config.yaml
encoder_arch: "mlp_mixer"
horizontal_flip: true
encoder_patch_size: [8, 8]
adamw_lr_other_params: 0.0019
gradient_noise: 0.3
batch_size: 384
Rows from block 5 of the image encoder, named by matrix and row number. Rows with one number belong to one neuron. Each number is 500 + 25 x the weight over its row's rms, rounded and kept within 0 to 999. All counts start at 0. Numbers have three digits each. After the name is the row's rms in percent of the matrix's.
# fc1: MLP up (encoder.blocks.5.mlp.fc1.weight, 768x256), inputs 0-85
# fc2: MLP down (encoder.blocks.5.mlp.fc2.weight, 256x768, transposed), outputs 0-85
fc1.499 095:487472506459491506547504459466479534456516491509487555468475489504502495472507473539510443499581576492496497485551525506532535499472467486591451527541523460503520500493469482484467522520502522517482458499495497513500520468497490474491531540507514535504480479
fc1.500 098:515470467510498444515530499466536486550492534495545503486478504487457542484509507508530532505514535462545478525490491479485450496507520508457510477491515520531513523530498489477512497525507548500488494530515475483516485483540497492514455494529477509501477481
fc1.501 099:465506519457478486492506514468481466465518492484469449429476505467544481503503494506510508504497557504529522513491501509516472435485541524480505540524463502487479496495502486504501508500456473518472462469476484472529488467484487463519517538483481471499451511
fc1.502 093:496514515536459521471483488520512498528512504473481482493491487495469514515438479537446560531532465495530524483495459508491486506507491464503488524472521452495490538465497504506487467507529543510504508532518548477544516482495550475506491519497529502512470482
fc1.503 100:499501500511467509484514500529505441503464503520448511513500497523503502471495507486492500493504518481488458493507455494513516496493502473530511439510526523479501537529495515452479514463466484494516520506486529473521530496491527516501533501473490507499555486
fc1.504 093:494548497480498541480562492531496437491486495529475499494514504502497494522525490483517477505530540497497545504478484461480530484551571506529502471578512518510517491521542532488536519471523481500553505484453515528486526491527479498496510531490535507467502525
fc1.505 097:528497462478432537483477509525519537481521495452513494497510518547539481507500507438519519504501525483475509507480510519510493500479541535470527492439472476506447487496528507492459500420492492520509504527512501503499490466514497480507474515471501468513507474
fc1.506 106:503525475509502519535514496477511464441501521509467500489476530516515487474528501459529448506514507514510509483509493531483510476504493490477506473486523514490460494514491508460424579499501488466473500496507510492557446503472477521504467530507533491513530518
fc1.507 101:518484514470521444467505497439499510487529505490512514507513492501504516514501471453468513502485532480497541510509472496499514504498540487476500471530489481518536511505481480492492523476487455510462468480527465535527507493441531471551535511473522507486521512
fc1.508 104:479459497488539509479444505467522479487537484546490528515499483460490509511451489493503461560513481451465515549464509491499533532485532502521482502464474483495502510469499520516482446451511500505455467501483546511550517497472510523492492506498495496467471490
fc1.509 101:479535486494521462533484536461494495467470502508511505523463505506478501479488498524505484525530524513501444439515482530493484480454475511454508480507510534521513447524471506528484522506517472468520538487519467455472567530533515545473546518494545466540523515
fc1.510 098:520489514530505486505493519511541489469468501500500476495479540532539517517445502524456403499512508499532480507501526492549489513514495507488500473470488511524485471486511513520472498494511552484511480515478503484459492510497473517502483468527541467468528580
fc1.511 108:511520483485498526504500512474529484485571492477533486469520430465470495481497515506476550519519486444486496467469497486505478522524508516512515486451472483496482523536535482487486485516479486465503495468495489505488489449493484467471508505465482466493480429
fc1.512 092:480528543509532488545497507525499458543531485525453517503518524511500478481509527515504502489541537507483505557504501458495502494495509481492505508500495542519491458470466416466473511503453517562486453514505503520553544485532508481476542436468488483529479559
fc1.513 109:508518488501500488522466468483477498511498526499530412511509498464488498509460540492486542518508517477463512486467511517479508521449497519531504487488562482532504535504462495507526475500449471510492503476508541507478532494480530443531510468461540467511507497
fc1.514 090:517520505504491525570535527536478469525487508488533509531484522509491503471505546508457499454477493492496494501488521482544479490527487504481485410509471462508495478491505492503467505489520501530517493521504473447501492470523487504473466490476506474508496523
fc1.515 102:490513493485469495506499458495484463465492426475483503520502505472492446525466455518514509509526513527461517499532483511547504433526507504537511544552485494496518495560499488487492510530509505469464535488527505500496443491509487503471520486515504445466518497
fc1.516 094:495505561500527510497523518498550521499508509485471499517512498488494497500510481531485468515443478513485510506471510525526524498473480506477515527481476472454536498540463509479543487496440457509533500493528515498512519545448519537487505527557521491526506511
fc1.517 098:485455502516502521523476494444511493511511478520488509443459511450523487507488512463472530513502527454471492518462496522488524462474499511498482468500556522486482480506528519508498491482498453470493490488491499531483458495503508529532476485488466500510479524
fc1.518 097:512519524468480462449501478489466511518512514499505509515499495530528522532474540539504502523526540525504563458490506508531518482494476537487528542477474429504507504471500567495471497492478498480495535497523509484494459481518510504488524563478544509511558488
fc1.519 108:493538510487470497487503507499488506489528507519470470487507525474469533514513525525492498525454488468503493508540537498515494489546536535506500487479572524484463527490537515527538512460506503473498489491490519523495506489513498477481472493469487478473479467
fc1.520 102:494531473500523503525489536525554503499533509494490475505510488528517454519522460511465512487508496439456506488488505522492472479481516489520497483437524526505494490507477517510511489504490499517464495491516507511539522483475468514480510498544483499510497489
fc1.521 104:457468473575547499487525499535499504501486512483495437519539481464456472490468500481503490506502502510484505503497473521490509502519513504525512535515492503483486480491445483509488481491469537513520481506516547530481489501528461507493476520464509505484505508
fc1.522 097:478484476472541536485527489518472493477502484519497457458492495500498483534490487474458523493483447470483491462507541484509476490499522482443471472541545445478510493501495503521463477500492525511499520491464530456476479499480448462473509495457534429529483514
fc1.523 093:537511502481565507535499477430487459500496531545522495490531528509468536486470490485553494447505524466464491510521484482462519490509491471499528453514518529546464527505527508512518473511561515512532520453503487508464503560521519487529499529520520473497476498
fc1.524 097:533506479503523513521534533485503499473472525484539513539473492519534508451427447491488511473531489490470483521491492507510521481519553492505489519497520515524494543438477505543499491483513497540488482475522508495550505487546473543476523493503519510472473491
fc1.525 097:521504471465479478508463524499482527504502479454525523497491457526503520514525495468501498532477493503503509491529526501509517481517471503490532508527493513534511476495433467462542489544480467512491498499443469486483504494502533478455474489508481563514500491
fc1.526 098:466508474544492524541460507473530484575552496518514471504495495460499510542453503480499523545473504488501530489551465480534516462485552499538524472470498486538517470536513533500499506450541517516496531493532501461488524516545536493503529525473535480490505524
fc1.527 098:526508542500484509502503515526519513522497484548478467517521497477523511460529509453475518566483464540469504500505537511522498514505518480518523535513508513506515488459514465466470471488494491534473468487495510522558503510514469474487507491494533479456520530
fc1.528 111:468488500517504564468492501491534498496507507508524523527526421483494480512547526483528530493479501530478543493484502489550458513501502517537485520523574540536494508500486486488485484463510472490462520452520507491532490497534427511525505528444493478487452509
fc1.529 092:512511493543514468512489503487520510501532476517501481482511463509526521521523478560548503501493498525545486508494505483484493558458494501515517484445520457524454539467488540503462521437495526521491486501485494463545489520499510489512490494522536529482492492
fc1.530 106:494491469539506507550533502471540530501468518495467497498502511497483496505480489463516525560512454469490492497508539502474493490479479510495507508536475525510560482481476506506512543474468506501510475490505496480474482534539520571505557550541524511528479513
fc1.531 092:522499453489454490491511461454545481503482467489520486517495485475496482515502500526500454498458504508498521478464491540505474485486513487538467526518524489549484442502496534469485515471498501490492438534475527495489494495452473479505482488486506527466534507
fc1.532 089:486528536500519463507470513533510522506540530475507505461449471464493489532511495501523537494498489541462499514528473493542534535503492471484530494557500527532479565478492490480474514525496526483486504502494525491473477491498483491462514524514544501500486494
fc1.533 105:532514487514516530524484448513459548464490491469477541497500513478498521510483517522475496484485496472453511485559491498478491466475484484515521484502504524505500508525499491521485497483485470507517495480490511503458457496507522497485510526544503487490464499
fc1.534 096:516461480521464471453503479449467528486554516507485506520471452537496475521445491498480524537495519531495486493546495529486519545514512449500548520520477494566478523489455534485500492506511513515503513495478524482477448506546481445544485445504497508514480468
fc1.535 093:499476482449496519476502515487498555478520481487501506517522521490504499520544516495492458537509476455526474513444513512473514539512559496517496499541464462492506513505479568455500490466532441471469502494497498510509444526505519504495521516482502488525498462
fc1.536 103:502513498492481491479490533507485462514571535524567493538481519485501509457467456498497447457547501562519452534494519485497507485539494517505507458493428495493481527509496516463458490457521494473496513450512478498531490489513487483536511444510533541474507524
fc1.537 097:510472499459503515458514533492492532521484420503531461518473499470512510485498451549519504469464453500496515481470478488573467506533449509471477486508477485531515511505522516494491531489522477479487512468528504487495502460531490485464521502497514495501487533
fc1.538 101:450529475560521526483495490489551502509539510521499486511487525522475521475532496488517524523492515508537512465519507508526484491497467537453505515499527492507503507494514482504536471463501504484491517484506462493498470515538514534486522511455488513533504504
fc1.539 101:509471492476450515540455481525470484498507504548472493552516491472472460525473508450471517506522487566472491520457482453481490477526482500529476488471487485514478534500497468484511508530460518494503493528486453509499503464514509477484514520519511521486504486
fc1.540 105:491489468482467518577507474504471485545524479474516480480517499492523505522554473474532518450476465517424537469523511475513489541515487480514537539491496532480491529510499541499463510519525517495496523489535473493485465552561457522515515550513530492506498513
fc1.541 091:466519454515508520525508516476507493499496456488496473551492490539495503425514421500456514517483509476512503516475528536496498485518493505455486461481473515487499450519460503517546506463498505525486492480478466510480478504517526477490502551527505448531555498
fc1.542 104:582501510491512541506452486448531529538501464439529498525473524471495467503450486523498494516487480488525497487490522522493509496518541524496502502539461535455509533510517526481470498493529518520503526506508516516535467500490465508489538535478515538476495484
fc1.543 102:555517511487504502465523514483469450471507536511516509491465499487470517536512517495492504536513484535477492482518537511538479507537471508493508507492474509520498513496463496458509523483506446491501508527488499499475458512495506477492506476487527473493481491
fc1.544 091:526501533503528530508452502464518506522516506501542444498516478450488505457513519528509492478501500489487539496511474490510555505511482486494526490480501513525516493493504517487465527480508499501459517485512520493439532497532474485479469510464469483563525482
fc1.545 099:540492524471487498555464532466505524478474517506555467495496479509469488539481551512493504509515532477492546480479515455523535495503499502506507551481525466513472509494471510521483493497507520507472520488480498484475493499512524474513499481523525498479522483
fc1.546 090:497531521502486504460516507495537513479491523468471444471510485473443481509501522502497534525498535505471502512457476522484509521507536497484497511505531493509493491534545482513507540447485521497441465528555590496498487527526518479472462519490473515529496501
fc1.547 092:478502528471459515564547483485468519488512455506525494497478526510489561492475471525480499522522519485454532497531554514513536493518514513506558468532514483496435512455512515453503505505527530510542499472481490507492460475518516479531508510487510521468489518
fc1.548 095:497495497516455501479518504473509529491510522496506510541525538508543519499499562500491481485537455497484503496476517488514476489527527473488486444536519456510504497517510491546442531523521555425525453508480475500473525509485495500476499515511524492519525483
fc1.549 090:488537502518518519491497473509494530515440547534510479492453543483501510556530477499510522532505475478484516487476428517440499521513465485466509521484514523541470472494511514519540467481466493471465468448471524489495507504508546496485471467535491498477516513
fc1.550 102:502530459491447505498510431545529454503509518516491512508504542463469508512517464507476480524535515489487481481472506474498479487506523425531520465498489474479554504465476481504513511475502463456510513519486474502459465518475484514492481546502533468478473497
fc1.551 097:512468524493539485525523475545526502476505504560465483508485488503478466545523517459528532507489486519479519461478473504496501532469508533499526534537484475498528503481491527531507492512518539531467496503503544489487522461470483459514492498503472535502522519
fc1.552 106:517509494503481536522532523506519495472500541507522478468487488500516462522499494497471516544507499527497505470455455521488539466538504470531507499516445503488494477483570502489524518503480499514448503504492511472467498457491496516540533448500537530489502485
fc1.553 099:512537472500478511516485489499519511505495475528476501470452503498453487482485464466491514545491483514528480519487507462474480509552500487492490478516495501502498481524503503507463483544523500493527520502499475509479467525476538513522488473525505521474484450
fc1.554 097:498518512516466493500529509483485482452532504469497554513464534527519492510451514462521488503507476480468501484474499473526481540496491481464507487556522512517505506453453452496539521478507488474525516512478507518517472515484493496509471527490502520457508475
fc1.555 096:551523511508481485513557483465507496487556461517493545510460540529492537453476474470452494544476498510505541488511507496514531523524555529529533485499538507482471504515482482525464471504500497512468475553487502485494504513500509498480504483499476494474508507
fc1.556 104:500505517489455493456551544505525473541563492500524449494483535502485493508504443505501514516480521510481493513500509490510513503473505506525535535477537552551502477506472480476524529481545510513481464503499466525493505500495518516559463525494487515532496502
fc1.557 099:501500492502469567462474513492511491497475449487547492480503507439499471500477556508464481475523490519492494498489536477484489491539473526521522505496525549509489474456530500507504484484436472506479502543501496504487512482515481489504506489538470501445502508
fc1.558 101:531482537534524473546482468526547489538481481494481496516527493515515522481521479518496462470489498514491518504477541510487493472513543528531506484504489503490480540490475512545490524527453483520514530487496456462511490478514519549459486525494406494527477512
fc1.559 091:502495466494481472526504454474501512463516499531497460451461513478503527503484480467480450510505501485504510520417504478508520521485467519511501556481493507479504527493521512532469460517526444525530454496498503495473499516486480504490536503445509467513509493
fc1.560 097:489514515483516501475519501544494516511492501504546560496479481494550475505564466530534521526523510527508516515540515509475496482526526525524512498521515482522507519483469488542456539492455534502481506476481489497498528507506540470500523500475539497505490492
fc1.561 104:505450510531502475499555458512526484494530534482446473504512518517502475498495469500511498466466497545531491502507538486472553492487505534489494485497537479504487531492454490491520473515498506505486486463475506513458504479497503508475509494482485498538490452
fc1.562 103:491564538506492493489465539504474481491490477517486535492521523537476483491511474484465463480552502460523502494460470454518498527495476472524485474517513464484501490514532460559492486474475510503498468519520513481501517494505571469480549511520500526506484495
fc1.563 104:505472453542489512486542482448498453518474489493500507561483531488504497468535546515547499523489477512523488467503518471503513466518495503500503469516466487521489472474481504509539513496485525502505540496522514517524486467501514511522531506541493468468490476
fc1.564 100:539512508570496478522491474505522510511532535500477506507515478530508511552497482449515535477489506507496511465507484509510504473512513498517482502454490480489508517487506492540488491457493457509473492514502507500514533521501463495486538557420502461467478456
fc1.565 099:516548528540457484507538513492484510509527525461482507460541513483524476523469512483528489535506515506484494529473507522524518473544488483513471497492557531530505517512446512498503510510499452498473512531528513455500529510477476514519481498464542534555502537
fc1.566 098:489499521483472483487497467522512466536460537557509485485476516477500509495467483502487517493496489440467467502449496533536518477487499509547500503504489492507503531500543479478479516503523523491479499525475523485458480536476465543521452530482504466503507529
fc1.567 099:527447504523493485513498492481468494445504513511487508525490458495512528539491499484500483526480537502478480500519507493474507505511473502516492511469527499538480447473472490476545488506483466529530492483503472495478530498518482508493501515518512532500508518
fc1.568 100:519499471509465498493498452474493531482549528468470542480506449522435493497494446483521471499489500503442520473487519536498518511477491496506498499472468502546487541518534487499496524522522474489499503494558468501445474506472496509482439486485452512475489507
fc1.569 103:512473502537530497511456493481480537461520466448494488500453557513500463578565468459514496470517475489454506490505506489492525510470496460493514489492496517495507515521503514521521475461480561518509491509529547514504497522548506477486507497502476506478528521
fc1.570 092:515514557516485516541473481527533508519499492466489565525464523518543507486468439483496498508474518525495541459541495534505518509467464521501506478452468492484543537499516518489474501463506486514490491493506509509455491530466460467493526484488497521466517450
fc1.571 096:482506553492480542469508534481456527497501501531489494497528500509536513508494539496537518483516497470503506546463530527472526502491492459519517521482501502484494463471536504516524491502523479493503484477496524481523509494509514470525539529531509551538504509
fc1.572 107:493516499524504514498506482487489504491579455476505473498492514501490473488528462516494497533464519467492447509494489536473473492518513470496539515489498479518527485473510505503489474512509533505491475485518506534483523464530473457524508521503534497464473554
fc1.573 096:488549479460514498483491498504543525507483494539516492459468493520494536471495496477503466466490489470471526495489468503484518456465544457503500522468482525476487494510488480513507532490471488498502548476494511508448472488443495492495487479518533495501493520
fc2.499 099:564478469467491517510514517469513470505512545517504443510534488462490495495507478481476520524501522528493515457504527513497482516451474466506486513513484512475515498469484501538497489473535504515495477530522492453505444480479514547481501469506485479530482477
fc2.500 100:469482473514512533523498559540488508467506544494526484502524455485498479510476492477472469533519541469553539504485503495516515526520482489453517474471462547480480496478462499492490515491465498521520500499439551516503505507508533502465510484519505497522520556
fc2.501 104:456521490465499464530557478534507508480525506503475535490540557517526491500480521459520482481449475461521483485532503519532506522504507533481460474494508507438533503511498518478495537545525478492550507491499499502477498500545532512509467497504509472513495484
fc2.502 096:499533490535473506485513481491475500508500514525462486494542467523472504519490458513483496476478477492523516547520514532498531490488496486488467549483460504530506507492511471497521456510525488471479519480543462517515558505484518520493532513500515461453513507
fc2.503 102:536488470529498531472461510478481442551511497489496530487498511481503466494503515526523501467502559518476495504469482497476504487521470481495477495481529468520529502503492527493500490494468487501502508524488500507485496478535473494541515494476480489495532516
fc2.504 102:474450521539473525489468490547484481497517485490534484500496507460493517537496523525471486505509502501488473478494502527470490505576528510536515501455502476524509457455525485513494508506493510530490539530494529528459500501478479462454494458494517502509455551
fc2.505 107:516481499512518517529526511508504493489507513494444486478464522527494502513536483472553486499484554509472502491505497528489524479457507496511524493477482502478510523448465542516522525497506480510484480497535505506525467501477467496527539454512528533481472558
fc2.506 106:506531530510494510498463513525517523510481546477456468482509528508517536465521452533452500494496490525530492466496554469469500485523490533498496505451500457511489480482505516479491506504497488436498521523506492460472519504509496473552451501520485484523467484
fc2.507 096:538494517512512550490484551467478506532512550488507494464490459465471465497490490495509564501527500532513486508479516496472505488532494544456501497484460482501493530496468522460531529471533538445518485494474504534505582482501510509473477492500465531504463492
fc2.508 105:520472456512524508516542494482460537505545530495491427515490504541494467509489504478529514517464504476491439501487526510525490471521510529529473536512492543512492516490518546480481526526491484480504488503511511501513518469492481462543496549486511489467520467
fc2.509 099:481470472485514485531509533578489485478491476492493506511504543495534457466538513498530521499508515529481480513512513519474478498506512487553504499542470475532514486489506480478519540469488559524505470520503511481499468535492491485480530480513479501483512542
fc2.510 091:501535475463461497507474506488539546504493468488521542509479496514482533462553531535497497485497517531505447488490473502505471523507500537464501468505512514492487466486508516534475465528465491536503558520517462504517522518531504497513476501505473496532540509
fc2.511 105:520547514542485481498565473538483528492489538472557512532520509544506499540469525475515425474477499518497580466485530522520510517444548491467488500512431481471506498518500479477503510502516496495487491523495486509484519495501494522525517469516526496530530523
fc2.512 095:529490458499472489494461472511516554473519507496469491523471497479474481469503492488481482491446510524523482458475524455516493494498480534500541506477472512518494469505546508508495510504512479470522535509487503514455470477463505490526485475498523513536491541
fc2.513 118:517468495439509537463508481494513531473478512511526522531493511467492455500447498482523474478507480476486512459452465509486528469489493492479501502514513499482519507494517527507514513508476507526501513486489483543512527527479479554517516518504503524498463514
fc2.514 091:507510453502496484489429510458521527499558493491453481537510513482462505490519478570504450521504535529483483514478455508514512479513494501481423485517516534496536511493488504549574518479473533517513473487497540543478509476484507486495567468526508525464491508
fc2.515 108:479549511499516514499462516524500510528473517543518467537501444482507491521506508462531498504483485529526523480546467516533481471492547544492481497489505525522550480490463548509501506480546516526497531519499506497513521530522515502499499498510466456564495489
fc2.516 097:496497524502501500530494517513530499504520527516538521503497532497481522502504520496497512456510482489525490518518472497512498475551536515508480475524520526445516484488501461504478475554491525519461471469478525501445510527483497540500500486486485521514517484
fc2.517 097:550540492552472481485486478472495522448480471523466498488506520509475516500502474484534498473521489513490501511527531497484475490512479500449541461528521483520495490546523477505490489506537488478529471532522488546501498499506467510525479536522496521501467464
fc2.518 096:519507441494473449471489484458502475471494512490507482502514470504494529548491489493451503484482501539452481522496493520516511493499494473536523470503544460523525492496477533461534492457511517457517521474487534477497513544516503491488462489465509458489476511
fc2.519 104:494492514530480473465493482479492515505500505528489488501501510491461476552524514474470454532511525489454536443499509499530470487481478488494512443510488541479511481448488495504510533486505502519540542561485484461484487449534484524488496491496487517532517528
fc2.520 093:475538495522513516523463489501508543537513518488497461525510533480515438504492490495551472492538498499468497517525524476496516514496476521470486483504506480524519544507505538471487528440460470486508485511439492493526471520512488536501498556523521491466481492
fc2.521 101:495477473520446497492459516502500476538466551475478511491505513512461527524523506490527518471424531480461490505492559516510496458513506530497495484541506502553496523490508516497506490495532470514479522476503470499501478498508491474506486512484487508492481522
fc2.522 096:525484519492457519525498497503529470510495541521530472507530503483474465518537537511483531500496493493473510510498500502490471542518536493475504463498518480519530483532451472527495511527492459532508492465477526510496501518528511484531504494510489534501490474
fc2.523 101:535494533538491465453526503512508501518532544470480535529522487505471492516484473440488511494498476511521538482506513467483518512463502520541518518492491483514480515451512504475504507507498516514447533502509503511482495490498466503481503532510517523498494488
fc2.524 101:531464462536493500500477453489508509490516516510448541512491516501485492516510475535506510499513441499523491497472508519506506479560499511507466511521531519505500517465513489567449509463512542452519531494512503515512499500484523472500480532510512502515484503
fc2.525 103:520522470465473485517457514504481508527482502511503434497521518503492484501504555466490538500430517526498503452516473510499532461471486496500479494516484452464512524507487543496491507506478511480513463496505531531507504547498507507448489497511524497488561450
fc2.526 101:506526516486472506513491482452498558464482450484502469518462496530475495500474480513505483474497494493452487502466499511473470486489517494454499528526500512521478523478511486460481514550519459532454483466504529478468493554467472523497497452492518540528501514
fc2.527 106:502489509493513526467502513518434490510510543468459486509527505518497496515472518505492495522540495519481498460521484498500480524516455501530490488513491579476488527486453491519512494474492505522517483498492518540492460506531488470499480542506492515497513522
fc2.528 098:481443484492430470450491515518497486483506526532517532521499538504493525495514464515554503524546456478564477516493487497479490516530475485489525475499402552510501476477462521551553509483502515533512544548469518476521481531506509498484518470489537517521535501
fc2.529 087:475522527571471485502514534488493478520470511447522480475511495485461462487469535494510525478521445507512488523507501509498516462489485534512487495481470539528515467554473550470515496513516483505526509485531491503495501496485450479437489458459522504522494526
fc2.530 098:470496494483483535491503485501543476506471529481499477492514507507498501475497474490486501442490499550531508520516488477460507525551527501441510511502479503526496455517543468513485470505455491500526504525494485513509476465484498503489498469489480513489489494
fc2.531 088:475487493489452496544505543480488487464549554496485541496543505514486484513513520515449499465496468470456508511493523499492500524490497497504519498494520485458521518477482492476479518489470488547516488461515522472473465504475528498497518441493512486532505492
fc2.532 095:463500519491534506475480537543467510495525542486510482514525497507523484516490483539478478550499491502522459481502496515522467491558501473498531528516555492486511499499491475466528534514464495521440507505510543531503458478493493517489519497510497537473492536
fc2.533 100:512501502514492514477533500488497527524468476543537474467469512526503507534528510497458438517510530542487482457478490490537481497479479496506540496494446545557511458466527485486493492538498530529487462520488510493458516513528474514497492481478489500520440502
fc2.534 103:448504532501509488519546472507497512510516540503501505476457460489485475505524513501475474497498493523513513486443511505509497458507549515503498424468498497499530486525510521494466469465520461543489480479510465487552473477529498514497521481481488498500456488
fc2.535 098:519525523484468474493469500434536545512473496541562482475517536486504536506519507530495491493489516518483505492479545523515495479537475517490488491498498502509490475501517483522491546446512481495490544462445497493527474503534498494517557477522487494481515528
fc2.536 093:507502501507533525527477497524503504510492458540453526508501471505540554581512477478472477505517495508496517500497481437515533520487513503448499557500523494496471467500496509469507567487508472528465476485480517486513471485486526525518470528488516485502539509
fc2.537 095:449540517507484501539474504487491549443516497507469520487530557507484489514530517538510506483501560481496493533520498473495502454496516495517483493500486520438439525475505511509496514512474501512503538476513474501476442521446511518495494506493480493472538518
fc2.538 089:503493509517510517469462489499500483460505511490460508451496488491482490515514529504462492439466451464487572504484503513530526477499458452501487512521495530495476465489493500525520510520468535458478488517525460513533491489490470466481533508518470512521455537
fc2.539 098:472531541500552498466487531481486496453472460507490484486492546513514501463552493515504478497485568514523450479486512517476496542477486500459502486488486463507503463501507530503482545464532468465501527492490502528512548547517468500489522504502494478529548492
fc2.540 100:526475485480517445514466514508520492478512498471488514512537491506515497504507475523441470524503500494497507514481474486500497483509535509565493470483510511476500469487488483497464517533505524455483455525478502494484538483528492487490516523522504533455477498
fc2.541 088:516483481473474522496502544496500496484502492495466491536499472450464455556494506500515511511521506479520519469502466482480513480484499505484484476489537514497514461505534506486446490470481508460510519505497508469485424494509514477503508476527488524489496473
fc2.542 102:468531516477542480468500482499508512505503468537441529513469520529497504528524476512526498478453575497501490516501498476518511523485495502508500506490500485533506493508501522486513516495478515502508456500481453543490506476492528449481479474533506522521500452
fc2.543 096:522529475484464510511524459512493510537498525528538513545512498497521499534490498512509478459446528509495505526457448515494534519541460507498492523480500529506567480472502505496475471487496547515465512472502488510475529471491487503506476492486500498508518497
fc2.544 095:520504522481545488541486523479531489495497523554516530472503516493473511552508510502499515493535459422478524498528479520465467483506464546477504481491496479474482481510495511490518471527459489476477511502515501496468465473533477516518470485508488440521523518
fc2.545 105:479458507525457495497474498525542524486535535525570539492481496471485494493465493523553520486432470444496499498502509509541519486497535499531489495508510544505530488460493472468452469480530461527516555536484487508524488535453519495519516493464484497488485500
fc2.546 093:504496544506514546492509491473489468543413499483468518510459490487506495504477484475513522520448476451487422462500517510466510475452508485466517482483463501476513518496476529537452484466502493521480503485523569528543486488518504506521516497518506538510485527
fc2.547 098:491468480510566542495486496505471483509491489541485530512490496479495488547464496506478547516474493494504453490503461528494496463460506513519501507496499465483529533498441501515483501491477517505480520478506489460524520516473492525503508436499540522508508504
fc2.548 111:542485475497480493480504507460496535531528524470502492545525504489487518519477487490519496498528509505523505494490508473493502504495523474453471485520488487482532464495448480492491498502507449526489524520509519501513492527515478496486538527519496470488519495
fc2.549 086:485511506513474499490493478471513478486489472475489475527475475525495513455467523517441494467471506495475506513498557495478510487483513521531478483484487530526497531500519464545491505477504509501472493515448476524462499492543531505488503497454558472511485506
fc2.550 102:501494511507499464497523470537455440496561579499509529508502516546496472515456498511509499509508453536478500534518503460518515516506512492496507502480475513495509506559468505511540470509469572509488518503478492481490496529502527497513514533522511485472508536
fc2.551 105:494510492526468460494556514474502514526533471508513517548496489519532527457499478491447489462501536484475490498485506453483451540504487518492477487538492542496486483560512558515465500497481545469505543500517512469489525492468469438504460513514539516501543498
fc2.552 104:499497477475520476462513484517455499508553438540472488490460490488513498504480520505528498515471493514492482526512473527511525491536484500505483471497496499521496531498431472514488502474452527493511533489496470503469489517532520467493468486523491473484485457
fc2.553 099:516473496489522506538484489488507499550494489472499509523529526544498515469501519505514485558509451484519464490513515510490494508496510487472520519489515497483501466522494447478515521500512481466482419490528469466525504519525511477519492522503493526517456509
fc2.554 091:506506490462517443523491456475473480471514570493465486507504525555533529499556478459489475506471488505470523538502490506514511478482498479465471554502466474476496484508513477529449484511514480533490451516525519550515477497513530503512468514478474495529528461
fc2.555 101:527498487486511480495469496509467512477427503520531453506499474440519483548491483488519498478507493523532430515530515504487529487492465484491495494484534496506485488500525540486487493508454516465492536489491496510495514462488542500503545530501522496488487495
fc2.556 092:493489493514530512499478475500533503505458497472504525549513442473488495494520474519477520455535460476488487483504519491496474490488545485504528482483502507466501558502496482523515506536483543500532504505509551497498512494522485550496463517527495485487529504
fc2.557 101:505518506512495468496535530508502488517463518539454517526522530485475520511501464489536492480507460513534530471511492473512497551512457488494530504509463494479536565485500509548522552511507509498521564479534449502519499552478475483424504469485510492520516495
fc2.558 092:487482566496494506469502530498545494505441506460475510558493495508429494475528514509483486536459478495505486502509484520521498511504500494505500508501517527484522517463514502483484511531483456465471504471488513522521485514482487517509463529530556532461520505
fc2.559 095:473472534522526468467476550491499551429489512557561519459507488499503543495506497511497482534513523509473470546526505483498540488495475494515529508502552508469512457501494526483491486489484532521502509446495461467534512542560492469494491499498516498481479504
fc2.560 096:478510461563487499517483509486479439516524471517498473538464512495529491522476530507446520509513487525483516549488568487527482511535504502481490481486492488488518499490494461522544531493484529515490543501545517497517536510474476530487478492524500504465490503
fc2.561 103:515542531457499529490481534490494557450474479455556542515473466476477493522518507512489481460480518506508490526432520479529478496471473549469470513486500519498489515472479503496523514496553502436492471489480490529539466456474522490528507559528485468508473546
fc2.562 101:490478512512506486481500522480456523498495495442503453476425494544507495498505526508498539476472489506478508503522522508546492487503550482514509503493512488511480464517449503487497480507506502466567500472523542485499464518516447530460482525506503484526530521
fc2.563 097:516516537530534488464486527509525476529514509495464477492516517515549474491537519511484509529501529519522499483504504533481487495473526502453452510531468532518467490545501510491530508525509454500509486505494436478501480501499501477465514511521508469507489471
fc2.564 098:517495504504508503486535510520494549505531517498487506451484467519538509553522539498498540522489496501495458471502514469439552503467522541468526473509471490469501504531513536495460479497537489515455600494537475544499510493511517499500461497524489538466499498
fc2.565 096:475534497458503527502488469465507475521537485498515512510463487495518547457443500447471523506518489518517440485528497484497461456502488529538518505503465533519489438487503479516473512512479475459518482486493511491492457528532524474515467532538497493460507506
fc2.566 101:478462482506494502495524517493514493503502490512466470511534479464506503513482459492520524508489502517480507499525498485530513462527513483492521509563489501522506535523481539534499484505525532511482506497437446534497483504491466527500494543496504552519518485
fc2.567 097:486500502485488516501497496521526463546490481463520484511509487504485468514501534468489506458509465472510519462481495512475485513516532491517487547497488506511510524456468521492486497508485509522517489506482527545538491514481484464495450515499487448510491466
fc2.568 098:510524470491538499502527527525551525466479501509479512535522480486528513494463509503506524487527481492536482521529482502456495527541451487476453476484472508490504512445500499464459503496497528524499540494537460500510478477523501490509531511452493509487474491
fc2.569 102:509495449479536501470518501494551504526484479478477505452509462477513482483495488520481522502514513482471500533491472523518520498549500473509515469468545514517538452497472526508502496491482533517480519484558547523503503547517551467515487518514546507499510489
fc2.570 096:492469521475526522499498464496532460519528470462517501448462489492506475510507471486471475511524488450471484489521519477467511508458497506473522481498499514503514532507518470500497516530543543457514514523530506531502530525501516469491492497488444502565535535
fc2.571 101:465512473531525522519513473501524545451521489556518516527516457500518503517505503503478501487511482478530541513489477500506490528508493490518521478555516487491510488506504456543524510491517505516536427469483496535453534438504487516506548537464480454450510482
fc2.572 104:518503469495506492477516474512490507475505485494465493505545478521491560567490524506481487470478513506531500489478494490485460506488471471520502489488498489465457515487522523480479532478477520542543470521492503463479548462477519559502509445531494492493496501
fc2.573 099:471486482476515536514551492518502467485475546517458479563517480482465539475475454505467499494560481521519505467511498481554506480468459525475510491469521490513487488467460487515482465503493489490492488522488480513510467519511504537497491465505475537464458513